Weights of a small image captioner.
Model: 4.91M parameters, encoder arch resnet_bottleneck, encoder widths [128, 224, 384], decoder width 192.
Training: muon at rate 0.003, 14300 steps, batches of 128.
Data: trained on photos with spoken descriptions (Open Images, Localized Narratives), 203450 training examples, 9.0 epochs.
Rows from block 2 of the text decoder of a small image captioner, named by matrix and row number. Rows with one number belong to one neuron. Each number is 128 + 32 x the weight over its row's rms, rounded and kept within 0 to 255. All counts start at 0.
After each neuron's rows are labels from the 100 texts, of 14976, where the neuron reaches its highest value: "tokens" is the input token at the peak. Only what is clearly more common there than usual is listed. The data: photos with spoken descriptions (Open Images, Localized Narratives). In brackets: how many of the 100.
# fc1: MLP up (decoder.blocks.2.mlp.fc1.weight, 768x192), inputs 0-95
# fc2: MLP down (decoder.blocks.2.mlp.fc2.weight, 192x768, transposed), outputs 0-95

fc1.8 [193 115 107 125 121 149 140 174 128  87  96 126  57 173 184 111 120 142 193 147 131 117  72 177  55 154 145  95  96 110 100 117 108 115 102 143 125 187 166  93 108 147 124 134 153 142 100  57 133 116 142  99 151 186 134 144 103  85 126 167 148  62  79 110  87  77  71 169 120 159 137 155 124 116 145 139  99 129 113 152  89 116 124 152 155 163 120 120 134 141 122  99 136 131 148 128]
fc2.8 [ 97 103 122 154 151  90 138 135 116 120  82 124 146 104  97 116 133 152  88 131 156 106 146 111 133 154 106 163 138 126 138 143 155 158 178 111 163  79  71 174 124 160 102 109 105 118 150 145 173 143 113 144 104  61 146 125 186  88 136 100  74 128 155 116 157 174 190  82 115 111 122 119 148 124 192 150 137 121 121 104  81 116 173 100 105  81 150 151 146  76  93  71 113 128 157 114]
tokens: " " (51); "e" (47)

fc1.157 [120  86 172 184 103 100  77 102  94 100 182 116 148  93 171  76 123  73 142 192 120 132 145 153 124  97 107 156  30  91 100 138 157 120 182 113 123 122 127 123 165 125 122 126 192 142 139 100  83 159 143 150 126 132 138 151 156 116 108 154 121 133 125 153 140  98 145  83 139 128  81 196  96 149 154 106 119  93 122 130  93 169 127 139 130 131 106 147 124 149 181 175 119 101 156 205]
fc2.157 [116 142 124 129 160 131 142 155 168 109  56  85  72 154  95 152 172 190  98  65 133 159 123 149 178  78 168 115 206 152 171 174 151 144  87 156 152 147 155 184  77 152 124 107  77 127 129 154 134 145 146 111 182  82  90 157  98 135 156 100 141 131  55 154  80 164 141 130 154 112 154 187 165 114  93 135 153 185 154 108  91  82 122 151 121 125 171  86 143 103 157  90 181 169  96 125]
tokens: " " (100)

fc1.308 [134 146 182 100  64  48  38 143 126  83 125 135 188 123 139 168 138 128 167 118  99 153 171 138 114 184 101 143  64 145  77 150 110 124 132 151 150 145 170 102  74 113 200  93 135 146 131 140 129 173 167 159 103 149 133 143 129 124  61 102 144 117 164 143 100 120 163 122  92 113 110 131 119 160 116 132 154 109  70 170  95 182 177 125 169 107 129  76  97 100 146 139 120 108 129 127]
fc2.308 [ 91  87 131 167 171 151 150 125 133 160 101 146  57 132  55 132 106 112 109 187 156 144 119 113 113  73 137  98 212 102 196 133  71 165  74  98 135  98  76 129 137 115  99 193 127 108  96 139 143 149 139  99 149 170 105 100 146 107 186 155 106 101 136  97 142 163  96 143 111 122 164 123 163  98 145 100 102 131 151 101 141  93 102 154 101 136 156 144 165 151  82  98 128 115 134  88]
tokens: " " (80)

fc1.532 [114 119 138 141  58 145 112 169 134 124 128 113 224  95 135 121 139 171 131 153 135 111  77  88 168 155 132 128 122  84 150 153 135 125  98 113 119  98 219 136 150 110 134 141 147 171 109 164 175 135 133  89 173 148 196  97  85 101 135 176 198 152 181  99 161 124 103 189 196 103 151 162  89  84 117 144 145 167 157 129 170 116 145 105 107 108 166 178 139  87 131 109 161 109 156 149]
fc2.532 [ 97 111  85 105 187  92  93 133 149  90 102  87 126 146 172 101  94 136 106 158 187 159 190 111 153 139 148 100 129 146  85 121 159 159 151 187 171 114  98 202 117 137 125 134 147 111 115 142  87  94 161 149 103  60  68 148 151 157 124 104  68  90 116 166  75 177 129  91  94 135  66 142 152 140 105 119 155  52  72 140  99 122 195 110 164 147  88 172  81 151 141  60 144 141 120 147]
tokens: "r" (87)

fc1.62 [ 91 184  93 177  96 155  83 131 142 104 133 114 129  88 138 135 112 141 127 165  95 149 104 109 161  79  85 149 174 127 134 153 142  98 105 125 114 151 172 114 140 103 134 100 139 141 145 170 121 143 150 127 171 124 103 181 111 131 154 124 127 137 142  88 103 112 185 142 192 158 158 129  29 103 147 126  97  88 127  79 122  92 180 183 120  88  95 166  39  67 132  83 122 142 235 127]
fc2.62 [128 145 186 105 136 168 110 154 105 126 102 133 142  70 101 118 160 180  89 158 113 160 123 125  46 200 139  92 100  85 141  92 188 163 160 138 126  64  78  89 134 112  95 135 112 172 170 130 135  54  99 141 161  92 189 108 191 126 131 134 108 164 108 171 127 166 115 116  88 156 147 151 209 165 147 125 134 105 132 100 138 107 139  44 133 159 103 158 157 115 120 163 184 181 109 138]
tokens: "o" (89)

fc1.568 [135 135 166 178 181 127 161 121 139 140 192  89 157 141 109 109 141 107 113  78  87 143  86 141 114 141 133  78 111 113 135 111  99 133  84 184  85 170 112 100 120 116 140  47 109 165 167 154  49 122 153 131 142  80 108 140  68 154 114 184 105 175 115 138  92 131 118 141  49 139  96 134 107 165 154 114 145 189  92 192 130 102 167 112 107 115 132 179  82 163 117 153 154  92 103 161]
fc2.568 [ 88 112 135 111  96 159  96 116  99 135  90 110  78 155  87 114 134 162 151 176 121 119 150  92 113 160 129  48  73 107 111  82 159 108 101  55 118 132 132 154 134 104 138  95 105 193 166 119 175 133 114 161 106 120 129 119  95  86 133  93  96 120 132 140 159 164 188  64 181 138 126 106  83 105 161 106 120 121 184 142 152 141 142 148 137 181 183 104 114 127 120 162 119 128 125 122]
tokens: "r" (56); "j" (24); "i" (19)

fc1.623 [100 152 166 170 116  49 124 165  89 128  96 168 104 171 135 123 153 178  82 195  71 133 158 120 143 121 127 194 110 163  98  86 109  96 116  79 143 135 130  70 130 142 105  96 163  89  78 124 100  57  68 138 160  85 108  64  96 162 120 115 130 137 149  78 199 160 137 168 120 156 196 156  95  80 114 116 146 154  83 127 122 111 158 137 121  92  75 124 164 134 145 139 127 139 158 125]
fc2.623 [115 104 102 174 136 159 130 158 156 125 135 159 200 160 121 131 105  81 156 136  90 112 146 113 145  94 155  59 122 202 117 120 135 113  89 116 124 169 130 112 130  86 166 129 142 112  99 126 137 131  57 167 129 134  58 124 107 128  70 134 162  80 114 144 115  82 132 128 128 110 125  91 146  79 100  87 112  89 149 139 154 166 125 107 162 104 139 103  79 105  85 150  67 111 127  97]
tokens: "i" (97)

fc1.759 [139 151  85  72 176 121 130 103 153 113 120  63 135 113 137 106 125 137 161 188 210  51  84 110  97 183 123 124  78 174 146 149  51 139 201 161 124 131 141 116 106 136  36 135 122 113 182 158 110 112 104 201 118 141  66  90 143 156 169  88 134 177 142 121 122 104 138 186  94 131 172 126 120 106  98 122 169 119 112 102 100 154  99 121 118 125 191 149 132 136 161 156 142 143 106 145]
fc2.759 [129 141 143 166  96 149 163 178 120 109 132 102 113 114 134 174 157  78 127 134  37 107 149 187 177 133 119 104 178 108  90  98  64 114 141 125 110 169 100 172 111  95 147 110  99 145 156 153 119 129 151  93 129 116 104 111  95 129 113 137 147  92  91  70 171 132 104 125 141 121 166  51 124 109 132  72 146 124 124  78 144 130 153 157  94 160 137 108 152  93 123  72 196 100 160 121]
tokens: "c" (62); "n" (35)

fc1.105 [169 169 106 107 214  85 138  53  97 205 188 139 159  75 186 153 100 124 117  80 144 154 116 148 165  61  90 101 112 129 105  75 145 165 105 150 167 151  62 120 117 135 101 147 104  99 149  88 165 109 174  54 102 117 128 131 178 136 118 154 154 131 101 127 121 124 116 112 110 123 192 148 168 162 176 112 140 130 101 132 127 137 122 135 172 135 149 183  92 121 162 106 105  94 106  88]
fc2.105 [ 96 103 146 127  63 196 114 142 145  57  85 170 127 116 100 148 166 173 161 201  70 109 149  73 149 126 116 139 130 149 133 124 105 119 143 133 141 123 160 154 136 133 127 136 131 214 174 152  95 135 117  88 128 116  88 124  78 191 135  95 116 105 101 136 188 136 140 138 121 158 114 122 154 108  92 188 158 142 130 144  87 102 155 148 171 142 106 115 111 120  97 108 117 109 138 173]
tokens: "i" (99)

fc1.760 [131 146  78  80 163 101 160 137 135 123 167 106 184 133  77 171 116 185 129 117 138 128 119 129 103  74  82  66 142 112  98 108 143 110 160 181 134 124 124  96 152 122 123 101 117 178  50 145  74  98 169 121 199 105 113 189  81  78 138  92 116 139 136  90  77 151 192 148 162 113 119 107 145 139 122  84 115  95 117 123 202 197 138 166 158 140 181 129 105 159 130  97 126 120 106 134]
fc2.760 [167 115  87 102 127 120 138 131 111  77  53 111 116 163 135 136 105 157 104 152 136  89 115 179 101 161 143 172 152 151 135 144 131 105 147 102 145 142  55 178 136 146  77 168 217 142 138 166  86 119 171 131 108 201 157 103  60 128 149 113 115 106 158  85 147 145 117 183 142 113 162 132  97 161 161 133 156 168 121 122 104  14  58 165 142 139 147 151 139 125 147 152 118  88 149  85]
tokens: "r" (82)

fc1.165 [132 106 166 122  90 115 102 139 180 172 134 132 115  80 138 198 127 158 174 158 145 130 181  88  69 156 147 126  69 160 141  90 147  70 151 104  68  91 137 181 163 134 126 210  98 127 137 151 131 149 161 118 171 136 151 122 124 120 159 188 169 115 172 136 135 159 196 115 180 131 112 142  83 127 145 128  99 163  93 144 102 108 123  76 102 115  85 180  97  84 112 125 143 121 162 121]
fc2.165 [104 127  90 145 127 153  99 133  94 205 108  67 156 104 119 100 117 129 109  89  57 184  44 113 119 141 127 116 135 159 123 150 133 154 162 139 117 149 135 110 149 128 149 182 166 148 135 117 106  76  96 138 120  94 101  86 171 142  98 141  74 143 125 165 104 141 121 109 110 102 140 156 144 176 162 120 131 131  99 153 162  62 115 135 161 117 124 114 145 120 141 120 164 156  83 124]
tokens: "c" (84); "l" (9)

fc1.735 [116 190 116 157 150  60 167  90 126  59 152 113 128 131  80 164 169 112  95 162 148 102  97  64 130 123 102 171 139  77 176  60 125 116 104 111 113 169 131  83 159 122 126  53 110 190 110 137  68 161 131  77 146 115 141 135 117 112 128 163  84 133 108 145 100 143 140 148 118 209 183  44  93 137 160  62 106 149  90 140 116 131  84 143 117  97 139 181 170 110 157 110 144 166 141 160]
fc2.735 [175 129 186 130  80 188 137 113 113  84 136 137 116 124 116 139 169 125 152  73 125 121 173  85 147 120 125  63 142 163  80  94 122 136 126 156 111 116 138 135  98 151 177 146 145  89 116 122 105   1 176  52 184 132 142  95  61  53 154 115 132 102 130 158 160 179 166 128 147 142  93 161 160 118 102 106 132 144 187 182 130 114 102 224 162 190 150 109 123 134 108 190  74 157 130 111]
tokens: "j" (75); "t" (14)

fc1.255 [124 157 119 146 174 144 129 100 159 178  94 150 150 156 124 117 110  75  75  99 110 110 119 155 106 170 135 174 119 122  62 165 145  97  81 154 126 166 162  88 171 122 196 156 131 128 139 103  95 132 122 128 186 101 170 108  87 127 161 148  96 210 134 140 177 131  65 118  84 115 127 145 153 126 100 104 105 199 131 145 129 112 102  99  46 174 180 154 137 116 146 174 101  87 128 140]
fc2.255 [136 148 159 124 111  35 187 183 158 171 120  87 110 128 112 174 114 137 145 112 150 125 130 108 111 166 133  80 113 137 180 101 117 165 146 124 134 126 119 116  85 116  73 118 121 149  73 197 178 152 104 105 115 166 108 152 177  74 163 129 130  26 139 168 109 125 193 163 185  96 113  93  68 127 123 144 172 123 111 106 169 131 132 111 203  97 116 110 126  83 155  96 154 157 124 108]
tokens: " " (55); "g" (20); "a" (16)

fc1.235 [133  86 115  50 211 147  82 132 135  87 116  89 143 182  64 136 139  72 138  92 140 146  87 144 127 199 168  87 169 142 220  82 103 162 139 187 105 116  77 178  89 134 114 122 122  70 140 184 112 155 144 118 122 145  91  67 126 127 181 127 170 148  86 116 112 128  80 126 159 180 150 139  82 179 110 131 149 146 153 103 123 143 154  35 112  52 143 120 131 140 169  84  98 117  70 118]
fc2.235 [134  96 109 127 155 116 162 172 146  92 104 219 116 108  73 125 146 103  90  90 118  96 166  69 115 150 147 111 116 155  84  99 108 125 146  88 141  67  91 142 105 162 165 129 120 134 136 175 141  91  76 137  94 136 138  81 128 177 129 136 138 113  99  92 100 163 175 164 114 103  73 165 143 160 117 176 127 120  82  92 134  97 151 160  83 133  66 140 149 105 134 199 138  93 128 153]
tokens: "c" (92)

fc1.717 [206 150 141 123 105 131 118 129  84 129  72 168 153 105 141 101 128 108 121 181 194 180 203 108 108 128  65 158  98 109 129 165 139 143 133  85  98 100 151  82  88 120 148  63  95 157 112 164 141 131  88 110 139  93 142  98 126 124 101 105  52 127 175 127 163  92 121 156 117 107 152 108 117 128 136 119 136 195 113 119  73 137 129 142 110 113 148 136 178 133 152 104 131 123 143 127]
fc2.717 [172 203 121 133 126 166 122  91 105 163 141 137 119  77 129  90  98 234 134  79 115 113 107 187 125 122 141 120 164 104 157 132 186  90 106 176 116 149 139 128 178 123 143 152 116 210 177  74 122 168 141 214 113 146 131 106  67 146  96 112 148 152 149 156 124 126 149 116  98 102 151 149  92 133 130 138 108  99 112 154 121 121 164 125 133 180  96 139 131 120 135 137  88  93  79 217]
tokens: "t" (83); "a" (17)

fc1.82 [115  89  61  72 210 112 136 237 153  87 116  90 105  99  95 132  62 131  87  92  80 105 180 130 113  93  95 137 142 149 138 153 133 135  94 130 142 104 110  95  64  45 145 130 189 136 152 180  95 151  90 111 141 125 131 124 108 130 112 140 153 174 133 134 101 164 104 193  92 160 113  77 107 161  88 130 161 113 174 168 165 149 136 127 103 135 116 115 124  72 141  68 119 167 111 141]
fc2.82 [131 190  96 120 171 132 120 123 112 155 143 152 180 161 158 146 118 157 190 200  80 115 132 161 156  98 161 105 113 112 159 164  85 119 176 105 177 135 222 167  93 118 139 175 124 129 124 164 126 111 186 184 118 111 142 184 165 159  66 198 105 111 164 119 132 104 157 106 130 128 156 163 130  94 126  55  63 111 127 137 105 112 122 167 105  76  95  94  48 143 111 148 145  78 175 140]
tokens: "t" (75); "e" (23)

fc1.69 [114 143 157 120  96 130 149 110 155 119 118 106 182 112 116 180 181  70 134 126  70 106 154 166  78 130 127 117 139 153 187 151 104 137 141 106 137 102 151 113  70  59 127 136 165 118 146 187 134  72 131  52 143  47 144 172  78 165  62 133 141 111 147 158 120 139 129 122  95  95  84 113 105 128 139 113  79 105  95 142 123 140 128 146 155  73 145 139 153 146 159 128 175 125 154  92]
fc2.69 [153 156 138 160 126 137 154 111  84  89  75 115 163 149 101 137 136 130 116  70 100 140 126  99 174  79 138 172 156 139 161  28 162 110 117 136  81  88  98  82 141 147 116 184 101 110 181 121  66 135 111 163  59 130  43 145 165 114  67 140 144  87  97 126 137 113  78 139 144 107 121  99 150  77  97 136 155 106 138 101 132 136  90 125 112 121 139 126 158 160  48  57 143 131 129 118]
tokens: "c" (100)

fc1.536 [151 153 151 136 121  90 145 124 187 161 164 100 132 125  73 112 134 118 130 163  27 164 109 133 148 113 113  94 140 114 132 143 166 184 127 195  92 136 159 102 129  91 104 129 184 189 166 116  63  99 183 140 124  80 122 153 156 136 138 121 131 113 166 125  89  86 122 149 169 117 166 144 120  72 119  81 130 140 181 133 159  37 152 167 130 228 193 158 142  65 157 125 135  94 118  97]
fc2.536 [104 172 172 103 154  74  59 141  94 106  59 164 123  65 151 147  93 121 128 109 159 104 129 145 148 135 182 135 105 104  93 120 134 120 136 171 150  86  53 102 112  97 132 122  88  84 194 122 185 101  89 132 102 167  93 211 145  84 107 131 100  91 171  88  36 136 143 117 114 128  87 166 104 134 135 140 104 166 111 108 150 119 116  66 108  86 205 186 148 121 127 122 113 124 134 104]
tokens: "o" (74); "r" (11); "p" (7)

fc1.369 [114 124  98 147 173 178  56 121 158 146 127  83  66 149 120  86 110 105 133 187 169 147 138  69 100  89 136 163 117 111 113  86 116 167 137  93 132  73 185 107 156  87 107 190 117  68  77 142 133 139  63 112 189 119 115 168 163 110 174 112 123 157 154 127 182 128 161 120 142 173 114 157 100 171 131 105 122 103 154  57 143 105 155 115 108 156 159 146 121 149 104 142  79 146 104 152]
fc2.369 [107 204 157 148 160 128 187 168 132 139 109 131 133 105  93 108 120 166 102 167  91 115 107  80 147 108 112 159 125 169 182 147 199  95 154 132 180  77 144  98 154 138 140 118 110  85 135 145 116  81 179 128  97 119 197 123 104 155 161 102 104 107 130 119 128 116 112 160  78 169  88 147 114 130 110 163 127  32 135  92 102 110 117 156 174 168 135 100 130 116 132  99 115 153 130 120]
tokens: "o" (64); "2" (20); "l" (10)

fc1.561 [112 136  95 141 150 153  64 130 114 127 158 153 112 120 146 108 134 113 105  54 138 127 123  72 166 147  47 134 109 144 112 151 107 140 165  56 156 146  89 165 122 126 148 194  81 146 138 108 154 136 130  54  93 160 167 145  91 156  94 176 183 146  73 170  59 138 154 113  90  95  86 141 104 157 147  92 159 112 155  57 132 108 189 124  98 122  84 179 126 116 174 158 150 148  84 111]
fc2.561 [219 104  96 163  67 130 142 158 158 134 131  96 137 135 108 126 122 142 109 112 162 160 112 142 106  83 124  99 139 105 108  86 182  91 116 163 143 109 124 124 153 159 150 105 125 127 145 110 164  71 153 176 201 173 148  89 146  79 137 133  92  98 138 184 120 141 117 137  86 155 107 164 158 121  92  88 131 197 100 142 123 163  71 159  72 159 127 126 152 146 150  79 168  84 127 164]
tokens: "o" (75); "i" (25)

fc1.764 [133 107 152 124  93 160 171 152 119 146 115 118  75 161 118 124 147 102 157 222 124  55  95 150 119 210 114 171  86 166 125 119 171  87 152  98 123 188  82 132 147 147 114 139 218 112 103  87  92 162 149 103 135 192 153 155 104 139 129 142  83 170 136 130 115  84 117 172 144 166  77 154 101 166  89 142 162 105 129 158 113 135 181 139 180 145 153 153 116 107 119 120 101  93 120 156]
fc2.764 [174 123 100 145 112 137 111 160 114 115 152 105 130  60 128 177 129  85 161 131 124 104  90 138 120 140 113 160 143 111 146  74  88 150 145  95 136 172 116 129 102 140  88 119 140  82 168 135  98 168 108 116 117 182 110 117  63 143  95 171 121 161  68 120 107 111 152 142 102 138 103 150 109 140 101 197  86 148 143 132 156 106 106 121 142 127 208 139  75 146 113 179 122 160  85  88]
tokens: "c" (100)

fc1.726 [150  90 158 147 171 148 109  59 121 156 153 166 144 151 155  83  49 151  91 154 126 136 162 125  77 121 150  50 104 124  85 117  71 123 121  68 131 115 129 159  97 156 134  90 150 107 132 139  78 111 154 117  99 144 109 109 146 108 130 106 216 121 137 108 150 162  94 114 108 177 143 112 132 120 118 112 106 192 137  79 112 127 181 116 155 106 174 140 117 167 108 153 137 171 105 151]
fc2.726 [102 107 122  21  67 126 150 186 104 107  93  96 108 140 153 171 137 136 125 154 135 124 100  85 112 113 128 168 133  96 142  61 205 131 127 129 168 116 139  72  82 181  63 127 180 145 106  80 141 106  95 183 163 130 145 179  71 118  94 141  84  40 134 150 132 141 139 137 121 134 117 110 105  34 128 108 146 111 144  89  29 128 148 137 116 125 115 125 174 127 171 139 102 115 112  83]
tokens: "r" (39); "u" (28); "d" (24)

fc1.643 [103 116 115 151 165 122 129  91 164  85 125 114  90 112 145 159  87 151  76 112 171 182 109 129  66 114  94 110 157 174 142  72 148 184 144  77 117 154 125 184  87 199 144 149  90 161  96 125 144  86  95 116 167  74 112 152 122 188 155  34 127  87 120 163 135 132 134 147 167 116 101 121  72 106 220 165 113 137 129 142 128 130 109 132 126 109 109 105 137 134 101 108 116 162 145 167]
fc2.643 [179 139  63 150 101 141  85 123 105 112 112 117 116 172 147 162 186  81 114  94 190 127 108 210 194 165 130 132 158  79 116 154  70  91 137 113 145 105 153  89  98 138 120  70 151 184 137 176 112 113 152 156  91 124 192 153 120 126 140 216 112 121  72  66 101 140 109  79 147 156 153 120 116 133 109 100 150 208 103 148 120 179 118 160 114 144 152 103 181 113 173 158 160  66 132 134]
tokens: "r" (84); "h" (12)

fc1.27 [152 102 155 145  88 196 108 155 156 107 123  60 125 110 189 178 165 179 134 171  54  84 169 175 140 137 123 158 101 124 140 135 136 136 126 155 187 145  96 109 106  98  94 131 135 118 177 160 147 143 128 119 128 178 133 168 124 161 112 164 143 126 151 168 144 160 181  85 149 107  99 137 123 119 131 172 119 121 161 109  89 163 164 143  85 108  95 177 147 126  89  99  65 118 171 125]
fc2.27 [141  96 154  76 179  87  84  87  53 113 134 143 159 122 106  84 103 152 103 151 150 109 103 165 106 146  90 163 131 129  95 107 117 154 127  89  83 138 145 123 210 127  89  95  59 132 216 114 161 137 137 122 111 140 144 133 111 131 168 128 129 168 151 186 207  61 156 134  78 112 123 138 147 122 147 117 105 114  83 119 121 117 116 138 128 161 120 114 165 122 106 188 124 154 130 187]
tokens: "c" (100)

fc1.344 [132 131 100 156  98 114 150 135 139  53  29 147 122 107 156 125 112 163 117 109 114 141 158  39 115 135 166  94 141 113 126 159 108 172 134 100 133 123 140 114  73 178  97 131  93  85 108 111 129 158 140 169 157  90  84 145 146 122 187 144 154 165  89 122  79  75 140 182 147 132 193 172  96  68 212  72 142 143 132 127 138 177 135 136  97 116 162 129 133 151 110 137 133 169  97  80]
fc2.344 [ 92 157 135 152 171 144  55  96 146 102 123 105 186 129  90 112 184 151  90 182 159 107 135 172 132 107 129 137  89 154 157 131 177 114 121 163 128 170 162 164 121   8 139  85 139 163 121 167  99 165 147 108  58 184 137 119  62  34  93 112 110 129  87 116 156 179 122  92 144 124  98  62 125 147 134 149 130 123 152 180  96  99 137 154 119 164 104 126 140  98 143 117  74 129 202 150]
tokens: "t" (99)

fc1.635 [158 165 113 114 159 111  96  50  49 116 185  73 153 153 164 159 139 111 174 143 124 126 138 150 125 124  68  98  82  73 131 131 125  91 158 121 121  97 167 120 131 112 155  99 106 177 157  58 145 130 152 164 113 137 167 128 145 106 118 143 133 116 163 110 117  94 126 128  97  57 106 108  80  91 148 127  86 127 143 191 121 152 114 150 124 111 110 119 122 109 129 138 136 113  91 117]
fc2.635 [133 107  79 134 138 123 109 169 183  96  83 116  93 127  75  76 167 121  89 129 149 157 143 142 137 171 153  93 113 109 157 132 188 134 142 129 148 126  82 136 149 132  81 154 127 105 105 169 150 147  91 112 184 149  75 146  99 108 175 144 140 109  71 151 122 128 162 128 139 146 163 177 218  98 118  93 126 154 127  62 122 103 137 111 101 130 158 156  90 139 162 118 136 108 148 120]
tokens: " " (53)

fc1.708 [157 146 154 120 101  87  73 152 112  85 130 114 201 111 142 149  66 178 174 106 109 112 141 113 112 159 114 126 139 107 188  92 142 135 111 136 139 127 124 117 111 113 141 103 142 140 165 170 125  90 104 184 114 138 134 147 143 149  55 105 134 143 101 187 121 150  94  89  70 118 101  70 135 154 144 100 118 146 139 184 153 163 143 155  67 116  87 146 127  35 162 115 149 171 145  74]
fc2.708 [108 107 171 166 158 167 169 146 155 112 102 145 115 111 119 135 156  87 113 116 155 180 103 115 141 101 103 148  93 128 153 155 162  97  87 122 146 119 108 119 163  87  92 207  61 109  93 105 143 163 165  95 142 128 108 101 139  68 200 191  60  91 161  63 127 145 138 158 103 142  72 144 148 136 106 141 154  89  77 106 103 122 154  71 194 119 184 121 138 176 103 137 126 101 125 186]
tokens: " " (62); "m" (17)

fc1.175 [ 98 149 139 109 131 104 107 114 147 112  94 169 176  83 134 109 149  37 145 162 145 113 178 141 123 113 152 151 118 111 177  96  76 116 156 134 111 136  96 165 127 124 123  66 146 170 222 116 125 122 124 164 116 164 116 126  87 110 163 126 190 152 132 100 198 160  98 104  75 142 117 131 141 129 116 155 167 121 158  98 155  97 156 151 153  95  84 222  67 178 121 140 137 123 123 151]
fc2.175 [127 104 153 164 172 121 106 111  84 107 103 126  97 157 135 150 122 113 127 103 164 134  87 128 138 171 134 153 135 121 108 163 157 114 108  73 255 156 100 124 130 107 113 134 131 123 108  77 139 122 129 155 202 125 144  99  95 147 150 117 149 143 156 118 140 138 140 124  72 138 141 158 112 112 117 135  97 185 149 111  97  75  54 136 101 170 121  33 101  82 110 156 105 142  89 107]
tokens: "o" (100)

fc1.291 [111 114 141 163 109 179  83 135 177 120 180 119 139 154 140 164 156 155  78  88  92 108 101 108 125  91 188 112 105 103  88 104 154 153 160 162 113 148 124 146 140 107  96 113 113 129  61 119 152  99  85  89 138 170 137 146 135 184 115  75 164 116  98 118  95  97 159 129 159 114 164 142 122 120 133 115 197 108 155 101  38 129 149 120 185  84  96 126 128 125 157 154 181  98 119 135]
fc2.291 [106 128 133  71 218 116 195 161 117 147  73 160  95 135  98 139  42 149 121 103 111 112 113 114 160 148 155 127 131  96 121 128 108  33  71 103 190 135  98  68 184  66 120 170 118  92 210  99 124 151 163 145 144 111 118 154 136 106 128 143 106 194 158 165 129 125 154 125  88 133 150 141 123  96 134 107 136 162 109 108 191 138 108 181 104 170 134 112 102 142 113 173  91 151 146 160]
tokens: "j" (58); "m" (20); "q" (17)

fc1.352 [169 159 127  95  89 156  67 197 104 139  92 148 122 118 133 104 140 114  62 161 110 148 147  72 137 103 118  93 120 108 160 107 154 170 138  99 162  85 123 139  67 149 106 154 146 152 175 105  97 134 103 143 147 112 166 127  84 178 213 150 143 134 180 101 119 219 201 122 105 121 115 104 139 181 140 129 114 126 145 156  90  76 159 135 124 107 153 150 108 165  81 134  78 115 136 179]
fc2.352 [ 43 111 115 153 178 166 114 158 167  76 137 169 183 134 128 128 124 188 147  97 113 139 134 145 137  76 142  73 164 104 114 132  80 129 160 157 149 134 166 180 132 173 119 209 128 139  72 174 161 111 154 134  97 138 106 122 140 139 121 157 136 157  94  73 122  98  79 156 133 177 153 139 150 104 111 101 128  88 144  79 235 133 116 197 107 197 134 131  85 157 141 134 176 167 149  50]
tokens: " " (86); "l" (7)

fc1.465 [173 170 102 104 128 124 118  88 109 122 144 115 102 171 155 127 167 108 117 143 142 159 138 104  86 129 155 154 174 102 129 134 104 150 158 181 100 149 168 159 104 141 134 137 108  65  72 162  71 146 119  52 105 213  88 129 136 155 158 140  74 112 117 144 123 139 124 131 127 168 157  97 177 212 158 119  82 172 184 119  91 166 112 121 179 201 197 124 166 157 113 121 162 166 139 159]
fc2.465 [123  73 121 116 182 138 130 161 204 119  96 116 111  54  91 103  74 114 158 128 150 140 112 118 192 154  98 107 178 103  85 174 143 107 120  65 148  93 115  87 134  85  85  86 129 120 159 134 182  94 123 133 136  64 169 151 151 119 123  90 130 108 139 148 139  40 141 133 110 156  98 152 116  85 115 162 192 120  79 183 178  86 200 102  96 156 160 139 114 125 142 115  89 116 111 128]
tokens: "o" (41); "i" (30); "," (15)

fc1.351 [ 89 159 180 100 142 145 162 134 151 136 134 134 157 124 202 134 127 107 170 128 174 186 109 218 163 162 124 130 157 139 152 177  91 110  88 131  81 135 101  73  59 155 119 122 185 102 158 113 158 112 166 113  95 106 160 149 107 126 158 136  80 144 141 165 120  90 149 144  91 183  90  46  86 159 134 178  86 149 194 134 101 122 161 119  77 172  67  77 165 147 141  30 114  79 162 137]
fc2.351 [190 140 145 131  89 115 123 111 128 174 154 111  72 177 144 113 114 115 167 133 206 123 113 123 159 106 170  61  79 129  89 199 163  55 238 115 158 139 135 118  93 135  97 184 132 148 161 115 127 134 144 146 112 125  98 140 138  84 117 153 128 130 153 144 114  61  64 132 134 181 172 164 164 163 141 170  85 133 213 119 106 120 128 146 120 146  76 164 125  82 109 126 139 126 178 179]
tokens: "c" (90); "o" (10)